config = dict(
    dataset='telescope images of galaxies (Galaxy Zoo DECaLS)',
    isotropic=False,
    expert_mlp_ratio=2,
    kernel_size=7,
    decay_fraction=0.4,
)
Rows from block 9 of a small image classifier, named by matrix and row number. Rows with one number within an expert belong to one neuron, the router's apart. Each number is 500 + 50 x the weight over its row's rms, rounded and kept within 0 to 999. All counts start at 0. Numbers have three digits each.
Before each expert's rows are labels from the 100 images, of 14848, where the router gives the expert most weight on average: "responds to" is what is common among them. Only what is clearly more common there than usual is listed. The data: telescope images of galaxies (Galaxy Zoo DECaLS). In brackets: how many of the 100.
# router: slot weights (model.blocks.9.mlp.router.weight, 8x384), inputs 96-191
# up: expert up (model.blocks.9.mlp.up, 4x768x384), inputs 96-191
# down: expert down (model.blocks.9.mlp.down, 4x384x768, transposed), outputs 96-191

# expert 2
responds to: shape: featured or disk (97); edge-on disk: no (85); spiral arms: yes (69)
router.4:573456442501448534486390510478542492506584594429457540497511474544481429561470560502613489508532549508460510531525437545461515420539528480458484441526464499481455540534493517434571488457532509469464501499425445556481393490487396512589612435497475500453543474541482458498538388538511505489
router.5:532466439473507502498456457519423548522511607486546542499562535524431495507548564578476510531440590509489491457533460536492572497491441540509546399447433554538649523493479516470518498559573429499515460572515464546477476416566416569524581492471390417498496414495457507555606427487520526489
up.0:518420473482495408572457569510476577604517494469513514619443556445488464471530545513526546416447442533522519483482514441394443496563619509462576514560462494428427483398514516515477448446549556562535477446515585461519631460468508549527549498491561557448516429569486517430548440528436403555
down.0:512503403520463465489435507481426481444569567518501452499562531543426506542453534447480428532516532529525688551484452454535506498505521516477470475492467492390478517456444498547409558503467435454531560426473480382472552570437504487417591528520379425492518438557558543485450540546493422473
up.1:515432503462525487429528565466547564477475531473460540494518512511568528531536554507495532526459549517526482533490471541488482453526514561649470459455540531506500523398421503469477440554524513431530606501501458492522537467522536493479416468478537555456484573527497478550497513531473545568
down.1:479508537513448493410477494503514443473471414562543409522448486479552448547468553497484471516436394601603439533480492433484465523515536479536485483509482565516493406535541534583511523496468459476573499454556438521594483579489557492509569510510475465560485426472506492443564439514531564483
up.2:477451494485527502596456449485468544544427482475601440611483564500487564530563513502441547445486455507459531468429456378447579470460508498476495427503477395531540406445500483484639517462572474476430470521529452491441450454528446438521550515547492436476504576523571464547549596391511406508
down.2:463478475515471489517483552513473474465597432537479606537623506528540551540521479415489423479471485573568495456452518499575482504492471496576525512473499579443540427513633490550517425513480401522544457452493462483592554454457452478423444570489457585463450509525498510475583516488419554477
up.3:418466380537410449449453455383488479547477504599503601494561451507500453480474522500582427527510562550543545533509500562536501433489535492483542448518512473551547516472486425511539479526450540518523501437505476552469560477480557389571496558438506486500515512468388529347485515457544490504
down.3:534509470432563455476469468537434514459442595524446560511463473475467572556424432374481478462560555530523430546531653483585510525522546509529512503363436582536536487429527475546384395443464501526564499510489534539532578492519474581556559534544539572583513466413530474513607581496588500436
up.4:473567378527483490508469510483520556456566591533518515453548451507432517490477552553446497425603557485444494592549449565475399564543579535519467463479495544482495515396522505460480471583517542490503543482505478488572497460496488460505473396544598505452533494469413529483474414540503549505
down.4:524506480408499529457480509512556497367450582544485469470459437573495464522483520549554519523463574450462531538625559443492457542504420532452474602550604568511435468503566564586469477513579615459490407574460511514511534443434479491507484523517473554470499461498514569515455547426554455557
up.5:520520468479565609593471525514494495499569494501445496503536422522463500528473565510523453459494511461532422513486524536568467445419473568487523534478493503505325531473586486457485375556431575539500516466503554621490455416450525458592445459542535509501563479455535488535490465524462475493
down.5:517520412436590443575486540540474503461577571528408497483536451524519460502502541544571464502508515508481505529507534474624412534433527458525567423402543606533387513525481503508504524519513509577504424438588548557464556540585420615566525458652507495423505482479495542539386429577547482563
up.6:481476501468483566553448421462552505418493511479446517520515476441594507458541450508564409475513497490533479452493494519457463533505540480507583456412496497504443488550490450480466462453478497592497462590525505438448465507514430442548488393535470478483527447531447508507552580516528530566
down.6:499461567506484510470481472462545503549494592582434414495393449514526398523482504465404480539531479433444509432605443573533414479496593527496492513496451525558461561469457473469473495471532546467517410505504448519575475477446518571491424574491539449504484510465550445566492528443439573531
up.7:472571517495580444400462504599530549573459521524428455465565519526520566489507558486472440419524546553527586577457559416511485527484456549447593469448435495634568485524419536475520511500506488512531486511524452484501478604518548522500510516569452533485507505552501484594437523526438548503
down.7:453466368547566512523471496490496487516515580405477540498596435482456536503521453495513497487505487501578555541512564468508497567442498449483459487597449458409519587480518513501442443454401497479526346588433492483513460560512492513524431544436503361527453521564436520386552513492504463452
up.8:559569462539426517526483526453559558568505572467423514529451452505451483505453524507498553484512522530547553549463536493444475505453426611576583504497502403574562578471546563459584454545510449450522574455464474569571429584529531546440520460428509446487417420438461455525430447482484478457
down.8:537482469475454526597531553475501546475558524470545462541558481596580551566565500453581476496498464452485555511483526445503545501464442477543499514472530480500471497448530502472387557561500496557518542452504474522501527489490519543527502542521443513548502591400561543525443551505504507461
up.9:509538511446525448638470550432511485500464457522509520525475565511510498475483457512510504480422501456498515413462474557535506517549408580524501495560568565506501584550462460406464453434524566498541491489511453570512504481432478529460463451559470462472557527576492405528470479487525458420
down.9:563524539503509430589530508568507518554504501460528479586478427508581400519556521584512511459488523458592512408503512486458509453439486578461501541504462494436465506541428481487557475476522418546488505510623497469477397495500496398547452507452725642481426583516410570439520529478513562515
up.10:535441494497524442482565553497515455558480396446517576506535528566438481523530476469560529534449514462529585598484439532487512464464499526463500538492448524495541486533535466516481444518530545501584468535517520455540579499500455480482399472486389489506481498445609628509442571496439447523
down.10:535481509532506491557458502516518623590368462582528534440511524459418482451492460481541371418494486544486424551514472485490517478466493418464557493534496588494546510636575543539402491453511487476521447456370574390462449537488518536445541483482407403542485532599493448517487497483444515510
up.11:519493460524456491483488444493522573487490418645439556424444548518474514503551559466521528512374526461549556591510519496497448487412433483550567533614465476540547452495442467522528539654527513479552488618593485427471536416558418571595583480518464460497472531449455519563485551560456477459
down.11:509491418552497572519544535497480414411491489429503436529436607544514418503519472494518490575547466449487558506586452593503510427462521599452556551595535460539440508509547546504528445514573512492421478473534521493496569413551427443482462552412503501579531537511513487535453496459419494492
up.12:511468425520483448408459537543568468463549534521486525469530616488551519576404404503471490434586463453466517563559575442387485464531427464530542572510528529453553463519577522490488463353569531442483487562443529470472427514519530482503524499526494480475495457509549565513553446535526485440
down.12:510550533445551521492504521546579481623498548588543551515553462447462465453548498512532466509633518492564514493426484644525524471533524549523458508439473534534411542499479492621468499402488486502380511483563585492497439437538425448500413578475503498513479531501548433447541470540513459439
up.13:456505420503490613449486411522564515533426458563466504528549444375504504452496553471445561453528558436565535507526470480485581515533528508457428464580454509568522537523486446518507529603493484415476578472543517570423510385504515522417527571458470578522521553471483493473450540488536560549
down.13:478512564541418499545544510463525564502540442550575512504471498609573479519508538506543522499472395572530547525499511475560468536529429466537570500418475519487458544412403460539587490469435431499590447533570638529535505496525481530546563513576476457481478515555545521532443539572502512554
up.14:462531470523455607441372500588539487389564421481574493585459465481536440572534427473495487460453475438397544502496504439521474500450405554472497525424515522535439496525512486522459486474510545474523455441535425398462564535476471507453505412381503557577521485480524441581450503410439538550
down.14:579474611466470588472533526513557563484503443511631436472466416516529461501550448494558517553517448415502520558540482465565511454469613595436438468521438426551595473519539485469484484504602452501411527517452543547512543482507511471526526360580531533409410524444543485469583490493518437543
up.15:492517482519537552473553502384413503594506416481483469428430540438441590483618576515458494515470488594498457428526554469465483379503571525567565490446488459440486491459491553451481496483452461504483513416426461465508456524480498536492462544550565458490410443517485516451577523576536576543
down.15:521506464552420506425425468497580460554462505548504577580512461513491460524483533489540548490463526488601492462489530512474551563522537445470452486506483587449512598464548470559506527499477433450479453458502450435407374499494370515479393517480508474560540487492503491513523472567470489493
up.16:548553518494571396398519476452454462574608489497483443389427410467509557521556401599529500577563563459432420452516482514513473584489479484465573436442488470445487444440568587556553512546594487512537474421501557527589529521456481452462533487473498448572525454476507484468475391527529499530
down.16:492604563487463498572458490454466512441482525487469508480529474473487495388461463477564411495484528526445489580440533476477540519467537560503443495512356452451421445471506595363521536548367545540512494469442502543510550518482406465440529475536492532477556480506544489494495561554480519525
up.17:437569401567379470475527564496553496488531426507525454549444500409546518656547539498483487523527545471559533480550507519458553503517440399576478503530554565506510557495517538491504501428483498435430502546479522457476386452413546479537501516459536441586492447476564534480481517490501488461
down.17:498485489467662427453532455537436395388418507473559492391507511606436458351492475562578519458576535496545548512525434443523477476486487504550523512563484532457560520468513506581518447545527513476537542441443451409425525523455530457501558493495506508468487506418446439431435439567605460446
up.18:569426556484554548473490554512468429562495492512521430628518459483475475436434497532419441435462619447508490546562416395558537517454508471535497594523532453501510485489459486476517377532551425486479565539480487509452556587482560489515496510557485536542611587501549479476473495541507514484
down.18:578508442363460454454496518517551455439499463488506551442592426484422495482442452544458487474499475519576402434491503540501496436561451481524404547529479533457570518575528555615513540541461426564493559529426485580420510524503529589476490391489435590479497584487438534458492595465533541568
up.19:516540592534484459585503412489525472473479547450496474475562577604523585534527462445513519452475545542522563492557468522535504403570431497551435534497431539486500439492537564457469539532455539509475477481437479552428509550523503501399455521506486442516577474436557525594515514537557449424
down.19:439519451451500556594497492485471580498569571515537419461596498455400531540550486514503481617531432480474459506489539506470483494538532584545524505511558530474482492462523476520486462488477408537564544524462525524504484448417494555559552438541555522503538548448419474496489423541406504431
up.20:574495534458478553508458483515539574561482529428445531422513477507553492436400540533531485468556429502500412488587452434569491472496588520491526527594575522460479513553510576538497544527447570597466513570514520479481446540568487476507491533524545534507546514352417511568503509511504442519
down.20:558500569488533497584571458456591521483415463443561479573548627566534529474470507529623417528372454545499502482533531514549517493420448475426407426542479502488430529519502523538542527519586432563523484485536585438545442496504471495432520586486495557478470355453364508459542597517428498536

# expert 3
responds to: shape: featured or disk (87); edge-on disk: no (84); spiral arms: yes (65)
router.6:498477485487422412464485520564424541461615522550549549435522517535500549512537475527463475439549507510493480584477520508513496552504372603494488514478539538503570463470444553546423449441489543477558488498500465451465544561420563476470420470542375476499573466459564524501482563462513575546
router.7:460440505462479544523508444503486389516598438522530441497498490472492477505550557399496560576574581486454484540448449504389478473525530534434429529488501452458426420454504523440439461453470512471510465455430524410534403408523465396567561605517439550437555409547523493434493565582502540465
up.0:520461477461508509510439621574485551411494536521454374486438455518514496513452456549473559647509513578552526538530482535549554509545430507573512483486502435517531498599506493500523543444574570446462553476489492564532528571510462491506495474474419564484455401531503496514487517530519479483
down.0:428462460541471516449459608480544612631472488623533438601488558576456546482625436494553578536561541560560478629475545429496530492542432597554475425490503472523499617524454515472540505580477464484519462458524567536566552473455467492407555502462462543584521565471462525535529533404476474460
up.1:484482495522497516505590489496589507520531531485505470441508509561505526388479534479481518517332488465466506545510514545575490587504504466455431596392479534566413425624544554497488419535460521606560508577525487517530484457545598408522609469517544471486485488565425462489445461502431479476
down.1:458573492451555610466423536465513510615503604574592460364525521409516536446517530570534470511485443485600506454491556526552509488539452486509508438544544464443494502507457584515383518494524564523540480490545460502561519539483535633492510484539584500559557554569530542500521497485409449530
up.2:455476536476368386590571559598480492479552536449498454501499456508383437514524496488490475496529532512499550425521477393447477475450533452472418484584502403570550451426421516514474470397514612520486511553449513476429503527428482416458614469321434489462456596526472393503540486437497568540
down.2:569557382437488505468457462533498484415454479413554476547497488506476497519552485495522568441430538426478445431540438392634509458446473570529545511417445542592564462501563509636424429464442493493539502517468497458571518496503375513502526392595467360486408468419478491485457433570451526616
up.3:514445533498507488455575528599440530561473496521525382479557560494459415523432461582480549457381494507579492574535476576517528580410505415481503580542405513518504503519494508476444423447543551467496536510544487500429491510516473527429514387487479561478521492467509490586521545489547514512
down.3:469471483519463503485457419538507498517516504454544580478517495474525503538482460498568535650561477446466489534416570551546398397575526606500551585515489492470458410523462462556593466518512528476478487529397458399499440468569424471528505511609514494418528423489513509536562496454538442539
up.4:533490537473534565515562476426502515531591418471534522559593522519531452556498510485487507514462427556453544397513497529401476538495494423520442577499438500484471419517451531492481540527459498586502503523490483645520450600607458521668453497466495539460498497484441478546443535410548563458
down.4:513537565537458560533561505501585439444464527558580596541508458470499563465521534465561487479498556496549400540467561492456439501494443540457488546474508539498497537472481628451509511443526436434519502461492580511445459457454486487481506417366479506450505506387517509484500455470624480538
up.5:532498547454460512520476558663553504387434579478518524580517527408518474470454479541562529505540401497525500506529564511451515536498523501434517556529510559481530624559563585611483578529464427448420472523460496497484505479564551580418495535466474556523464489418478513501587515461447483526
down.5:497589506464373465536480542599474558597467448572504505545543513550448576582456488504440645582591422528552509510540502552548509583539514491531523541514472498538481539462478508444594520528592569578477540458509545475451428492567534598514547460453452565501536530585491535558509584469479592616
up.6:551516503468518541473585461545528461450527397483448511547461534504515461543549534567504536557503493533535371458601488540518473569427480518557445488518505570479450580429515495484495590505548447508469463554513568552556495495408438529442525477565475462438500432469580581515540516422466546519
down.6:465465536493528534493586435494519505530549531483562554547510553626568483456584564467478544535627445532468460476470468471540559582528540491449589519442596457560505578508483497524544496505537469454530536561389434469450444446504542431455506530498420486511545643536543405498503466427484462437
up.7:480614527540510471515438469515617475384496523537482527572480466503501523472507506586609613519547476583423466474494485483519481481567463452523504535509538561553486459487519533475482432449546477522476400463502426470526533506455515522513481519537538483513556485490450491537419412546531524486
down.7:462549490467500528459463518472506491535456450514523456457536528472530585567522477503488477528533577648484476496529512482523526602507568531468416424439443489585527505451491482440602532426434478490482521514429543505474509505555586484538540571432486522485486519491489521548602459591512559538
up.8:453417479550454442378455445456532487473534463551462572416440509438567416458456491541504488556571537503463357411516508480477539462595516501561459574443505513502502522586554572529497500515529528578523565544566429452468529469438552531531443508508478519516534530484549466524456479473541409506
down.8:474608540496484448457443493513517456334566460573408541484581531516511531554489481503438511526445477530451473411560560496520510565498452521443373433485567528462547467475447491434632443485529551541531499345530482506533499556510580563526458480518433439505525494497502481510567466453462519460
up.9:624499510518439525551564488518506485465584488581570455582476441469494587402533587536513499524498572522398515579449452399563471414540529480512510541490419512501557441543503565433546475526549588456488471538592457513506463479446574514623427492505584445508447477469532531503422599431468480489
down.9:569510527580551485466501451586582503462582608566466437456581535581558541474505549499520463498517488461581564507513498571514552583571512497471528529569422515532513537499540456540435459521457589459478556587447496525515482467502439517471470510497471484472543441459383558578448510493459457501
up.10:491522508462422424515485516425413489541396481483520485428429473573419438552457452411500526523471495564548416507459552531513443480506617496570489555494539398400544491490426489564542461460538438517552502530604412417550540441575496497558480584553546488501538483474532450457544567426624523375
down.10:599395586462519547536494474592496442519509478543494442480563433522584564500467465535483527493508568485553521518509628512397511457437453485500407508458490486487511566410570515481565435556486477407527569503512428588421430571530491552561563590544443515512485517463535563526485435485462472471
up.11:454486543430408497550435586558479486601516477514527563444497660479543531482426493491519544477494494506531505542471508475522532542363446511471435470476430462571480509522506510454446500439464468413521516545488554556486461464557542525524516509481515525503588562460466540422539579467502487487
down.11:506476487427557617526503473509548474510447446534571525543482475545466447527498626484520419524467399426474520511568511459536479504444482511562400404437512490505404606574555452483448555367500537423515492453535556561585453496572466493512480570442382548452449559542502463583592473504497513493
up.12:485462544417495364609423479455528517464497550563522545475550533497517546551495528460496468469447505416447540509436471474519526479435469439491579562483593459568540454397560433502413463517483550551489476486659574489506466451503538446521484502505424550468427397494543450503476530543503416501
down.12:521530555518498463514534482512513455512500520470508422532564418520455514525506548405480445564469565491464483493460475490571550448491483454558508439510570523481489476560545507409527456624557509482593546545446579408523539492523501496456520541497409594495516545475551503462507525481483443474
up.13:508494451449457493514514504509447547550540558466528454448508567552448448510559497452487505535486483565465368485597594522576542493518482440554447514520425474518522454495520531560493522536489487510472477520410429539474455441514507504564427518477484465509491514503556508444548485341469492555
down.13:466555398510482396448445514541482425489431433471392475473553528511600483481548476390610492581516535486540605448581484468499483492411586486465505512555548550498473509521469500451462453575475501523446509489442547481559484554500505497446484475569493493581558543559475494470483547439476456515
up.14:474503558463492494467479498518498519522505521452475581462446483541565519436573517498558503510449517424448512517575519504471477491531546496518421529449460461421467493476444513519501517525433492452492562527526539545560519491462470500421462511566504366553619439503453515555449508530481596454
down.14:437493530406522522522497394492532495495483533497502416517546410542578503597504495506467595512576483386505543556514455502532547481531464480507536540522526457558455541550496499548418549528438512495492559456424541471460581459592555500534462502503500361486589509511515497522608551504521570460
up.15:528539618498521568530576441523533462480516520501469539470556482472567592503525471489446575460428471537556441470549460489494526451525504455448461514495492456469463465462505415537509460444493570398477488550508509526547428444533521519530610484488481439498505484489462549517570561506499418595
down.15:593527547416612451468592484582495457536573374475541456528578511499433448507541561421402562536475568507436576529530524502576533485466514473513454491593490593540524507493533520455567516565548497541530478522495565550498550569502545453474524389510476452541521535477511545480494526503473520571
up.16:555505505496509422444544508430542373384551547525482513495491460565503487627550539458484552444539531459550540488512561590494488582505559483583532513523506460491477445390487457522426566502474543536465537601504560573462494463490518510508510612529433480565583510597433442466532571496548467450
down.16:471502468502441513389423530384507489580546488460470494535523537578501598525410405547457579493446472576484526449463434559518480400531442484508439570500493569531556528465482496514568576476477494516507533515537479553512505500534423446575471509486510577473526464517539492599451483387512464503
up.17:480470388505549519507492498582474535513519557586486452550526556553553468582587425535469495575546493505499537554544502492507503533582445547508508422489485579485446488472429439466478549510532500518488383533512431467486491563546498456521536408493542456496411452479510519409442445553435573540
down.17:599495513483514533530496549432509573495455501529459569487460480515524472527675460429585567496502530443645393539466459531526471569520455515585479604478451485553504550545487515577551517479446549487440562595492475515478535504445527545487561515481562491525527382503507539537458434500456490539
up.18:493549436508537407451452531535485546503517501538432480520528506573556444494438515513403471470430522493460514526491480530481526523610488525522468544520563541565516570442443500473435477579514465484522548441506507505547472522498513459434449546571517490488477533560563417512515532623557543537
down.18:454377503490506494564539528577484459475601535490564519359538486567580461522500476530565529615467490469529535534530474549477466480468566524454447575484482452496457513468564496442549491551516484434532503538492461452463494593437498439497546540411475524429477475561462554491520491502529529524
up.19:541391368463511521458508420572461454494547548633472458463497455526487531513516527452432476442460446482478418572575485431563646511530484541462468490464473542568501510463435457477393435536447525500450611578479484462476530419541498478440405616571415426481519486451543510440551393513504497464
down.19:631496514500540466580463516515541514570457576480535611608538532412425489480554526505509501483501483552530481547554580465575512528447518490483569445443428488547463630458497565493536515548556473502522479527447529555440532574533465529455532550483550493492563515584391656483449401369599625505
up.20:511579477542483427479551509572422460523599603535584446485410483524465511510531554449516513513509404462571491511511494557466526507514515595407443440599466430491525440507521469536479498508513419517552548526632487497530479610597493541436389465539510488478433484448511525468577490532538547510
down.20:477434456514512490426453528477524406462503446561555545446513492588487537553494569453524410491429526595462484468515477538478507466432553463439583480434598516537557392475479487520563554528548580573397500496511487477446544389627467476479543433430479523476489574469443538532505483502409500489

# expert 0
responds to: roundness: cigar-shaped (28)
router.0:483533550516534452579531503519409547455483540430585540416467448453511540553619483497576509583526495546520496509527522514531503397543471574531519481517391552472536422581514529445455583542581457561529490505519528549550519500517566575503511447530516470563401473473302488522497440505464521517
router.1:415519476647557491456501471584473489534462544524465547507518501556415419511574436514477423542476453416484523553452468474425460576557635401488473558541504445500444552509460534496544500512597422449527581526497540476475486531500561569504509503480473527514462550510517524489528407441492443583
up.0:559484434493584548506553504519488510577459480489525456494531499536506431448533516485524479450449439478526494513441583444587452500503548445463456559478484503545510451454467499589494477488423470506592447492497478479523534444530453493432472504485504561403530608483484411599566465428480415570
down.0:514430411469442561589446488491485486413494453548466534546485491444521557537512437518423433551517485559510570492530466414473488514450543441487455509447535457578484491512439490487529427501467558484531553507533571480487456484373590460520538529516513458596416557508517522479530464527502475532
up.1:476438482529546456606418522587526522532627522574466449563495484489455510423508512499400429560532550521460522505541496543483610489486524448558619536502539548423453464459467596331535589558590544420500492527393498537515484496526493516516468454470512527462469394519460537429569581476488558517
down.1:569538525488575531565507446391514571474425569517584451468520559622587490528529474596464489596566616467453506508599520463549427513473461563478497541477472485519515507432473519513543446486493578470448497453468416550582608516462431397433495494435433551527531549517510578555554427464402513561
up.2:573402505418487525493454496478593496442500494531528479461539494472488543521473440519509581487459487498483487488462512455433574701445559488479556492539530573458548514550416417436472502539515578415442590411495534509452488434527533552501584455467462541627527476455566511465487428501503467503
down.2:473554539490491553450452532330466497534588591458577559422560585454463490498437458441421453552466458500452404493481490448449558551524503444586521502483481535428564548431528498490544522519514450426455587461470427417527457509496516503564505497454503503411610567476489458483518587545566481579
up.3:525518473444517577512473515580501533483559468454563562477477546480452429563580543522562441440531499478516481477540576558504550490485526476462530455539529480553531490506507466554585542611570465567503514430554618594494530485512472469418492473512500500539372575477471518543535530535519584477
down.3:466480510465477577519535559496468532432503464548525517473449443422529461505639485445484527570514582522574468559600485451494490511453418531468523392550422492390553431560598526539520470517490464429498561501506499503566456524522479466611476474478487533513571512515532489422521465423499505424
up.4:511543572472463584550475517427529544544441561589454514633531544481540390483534452468415535588495536580567485515535464519557473442482527552466468577489507540404513516563507533474532526462507443480517450521528486503531460499500492410382438449518397605480456529554547551544623393484402504493
down.4:457455501551458450480436516497473533483583577441466484542475478411443348587468474538499620480577523472462517541425439425450620651553452435492461461487546534424502481587461478593532528495456506482541392443534481507533460477469508464554478527453507539595574571527493483526596480621505448528
up.5:543525440521441454533428482444534465559575550458518532511431528512504514535517548425501570499522460517517530535488559555470475494512533478491527535508424625459490618506580394503419495431518541538554518443569575484519475454503550512569598362406520491506512490505591490603518583535415451596
down.5:469422442477440479612590601458504589501616500503459589491518515496485515507546534543397397505511521542553599397496402519457513437510515475616441473507479548613462532540477447463438485496575562514479594466509457493497568572502468548467403513451501531573467486517513547483426452386506471506
up.6:507556429510492484511482445574540609423504485457514480462458535529568460549454461463518449511494416429465447470426581427412469559489475553392439442514355501549517464381504528557513519499501461495467428529558487584540510537573575426487378548445490520500531666523465467506482528562496509478
down.6:555482556512491428458470501469523414468562487516515483522572565633465440430501549599532548523529460466421499508543535517592449545473496425544535398493460450487463477419574538515423549502513467628506482450533550557529494497495501496416408574486478495597461507584480463548541511477522486530
up.7:540485566586490466554521502503528494484523593523505454553576485472429569479557527435536544513535459485546532468467515585538592503495513617509515432491461483454459466478553520500556513486399521389464521543460515549486418503519521531610509480430379508539474587544473501505490582492516552596
down.7:509537514488401366514443519505489542436532551556438518446537604513467464448470613479511494554534482501499549480450549543504537448489502514550493513540522559517511654421535477508547500520585513457508582488486566515507486466479480521491464404554489436477508575370540487482495468456520432474
up.8:496488559553421527504477437485457506438505487586542532522465564456485549449511442466520555493553433524521491421553472570512513479504418488526424412526472551468515510423566400541537488473434498488511454518554578517486562452496503426513556459488511434471524519466427576575484544455380500469
down.8:469517469437453536485521497578547438533487489560486497459412572569477517496495453531505620559425484485525498557479389513556487526581529499445478551403510506467520481438500426563559444496478514496468562437621446460527499444493405478553567421549498584391539531492606609488477567598514509472
up.9:551499508484443574504524566585473484485513516528470570529436458523452471512506484433466547508496407449462417476468480430560505545539496514521396518455575561535507486499570520598490417498574550511562415454493462527448473558450511424581503467548347494417460481508464493538498440478503490555
down.9:553609508403385517563520523434529442559580457505485471491593455526569422507401517471468607522505546473474490518516606513475522638476467547544471457473533489514503473498576468479564450549542488547473514485455547484563530445521331469468497340523499484539536387502573475523501546446462502476
up.10:467483511470516460504464478501500570554444549458477421520450506509487505601568518550413533592426499493534524542599542437483527465405411494441526556466449482502547475479507483517485467519538530497513469533441615519491528467525563534526523517455494464574523481565570496510456531549566466487
down.10:501538429465489434462425532402482547530493435538474511503420530490538539503544484484630481500575560547445490495456492530413505434458526465514521405523448480531582512404480532554359486510511586492487473470463472597483530436502443558514511500409509522520483553463638397493491463485469514497
up.11:496407500523464454552571500518514599441496511518483453542461456488600567604512481484546450496512527559445563434501472453564513513510518565505485502476563476428493531530457584523510501505506520516399546420455470427404557518404546554436531452576397583489451439415447569503523463522429538382
down.11:509515490532522475561585480549544524530508520519464597415476487509443501391549479574546477506570538465506490509587556509522482517488456595498512505549419571529516433448551500488462538492522553446370505493428516510482551557454540491499537433425503508548517556393517451504433583409486557518
up.12:544457548535547422535590499472473523568490470562432502537477519491453513459483472457587508491458477520508425550471522556478527494553537554496581420452539545495480531476473410504454483473566510565447544489548491525550584565545544501473614522533465502472515449479502472525494453423453479420
down.12:519577435511596536506414462582442530423465516558572538478492474468400383494542472540521536441613514567517541492485464375507537608412562536539462531478506552513472520422520539558504471488449502483459484492434528527512529473517543484543554521512463540408455420511519483426473462540382544532
up.13:601563469472540462597432508494461554571581493494548518545463475453587498521423535530509457431517499508513408498434575373555463614500583487503489499427548513455521603507497553464561522480511542586514467437437462430540568416438524517478508485499499559587541419543467417556538519415506530443
down.13:485510427525558617509530587438449593581478512461476559493469471503517488452536441499474495482413517454503394523494469497596611409548520417563475484448539535464508537457529450502483526557586505369470550430442426549571522482451488397471517487421549475516504493515528577482482505549478526498
up.14:535542549557498507450505526540493457468491537473541470482413502386574488497490484620551575450527519434504525554413485504560451502536497487586496533559583495465552505554466490572457422519494484513489438466532472536610355498425483567583480537525483496510495525512480545576461539446508489484
down.14:538535509475496544477509456377511480507520465477468526510483419415437516485468428394554550467539526550461469439590556475527539527578537448520550533536529483503528512468524530503485536523567429530503457451512465549422421417547503487561614474540524544582498371556513568416403546468501441448
up.15:487580448563458533476451490497529533401467454424552622569478534541509547575572574468476503608539512499523483470522394498545536495512485501495510397569560513440372484510481544528555480487425545500515391485530426541496562512580486456495566428510471582522544474519482558461399480468536399530
down.15:577492530573480575515564456516468545580511501483431577482487465538434576417442467532514498538492447470527488460504495482588393408558424422468481523548474519524452539438506474465513450465513519496464478581493478516458565497574455535554479538532544522403519439574507567520535327562580374633
up.16:496466469471549517435482522459487547470544511444511520478532554545473502575528537512447517483450441423477418456560479489501515554436427538529440498556519418495404453456428488371473559435527421500588479571511596537518484469524596454524562486474505491518500582510511563455476497606526417517
down.16:509545555556478571460528521456560532529481595635480479566439374471550425490465519450543499503459484399517471595483432523404471467512568505448487491453532581496478513516435522462478553459422486519413428422511466443468527437538422547523457550521371377535457511443567500579465508529465537476
up.17:549547553483516521436434495489519516506550590530513484480487533467508446480502387459490501567508565510468408428458476478460358555485543587472415483531465619470533470354537423477383558466463388429569466523484594575466562493491572467572509530465461462498527520508428503526562427455460543485
down.17:563454534491432507464507543573557595573483431521572413536533556491452420467483572412500456489547460508485466514516507450477470436479523514536500397435437537334495491498401480483502579500476547544430423518467507564447502458468513509480511465512510500387521433605511494486511374567499550385
up.18:532541509437411505571400394462444584560478582497511491513529575467433483506507552566510535424493547515519465445547593566560490561453449482580557440571522527617386434510470485538546520557499541473593545467469486502503537552512458514465538389515489477523477470548443510521486496546322533488
down.18:456511540511509546472446478526505544574545527472466486462414534470500479496473507501583526459563505470497489476438466504511487591439505523538544511456490448439493542511552532552516472471548576552509539506610549435476421623424512516489500491419556534484499494495518555527523487459491563517
up.19:545460489416538487489482483452528554524545495415573383559506463497399487473501473481434581611443536588404488475579552492606504425550507523468503532574524418555501530429550479383536459446596507523584452516430567452494518482543457513551588501546581487439566546434503406473559545435474465511
down.19:393514442553476410380487442514414531418538528508516459557467418452466394526454479407468510418496499393441464588522523460540507539437514516434534614541517459421521487546579520571512525483502552529498479532567422510469571518498464542340553487490443595390591484558501455493545566480508523462
up.20:489495458587491397488450525547479414545580543431434560517545519502557557447479395506474571462538460393517481461496481551474530574521484431567506573492459529527412422528549521553494586421605536518525489445505533465523540502458491521450485532457575410511525497480471527456493395481520552510
down.20:532428582473411497496517449532547563457577487465573512423410540462435443518478513507506380496571490473516536615530529534495461428529539471491535428465441416477465545463505486499449499470496527513501463569516575489467515511577492518560486561568451483513462599414522498510471467519521444534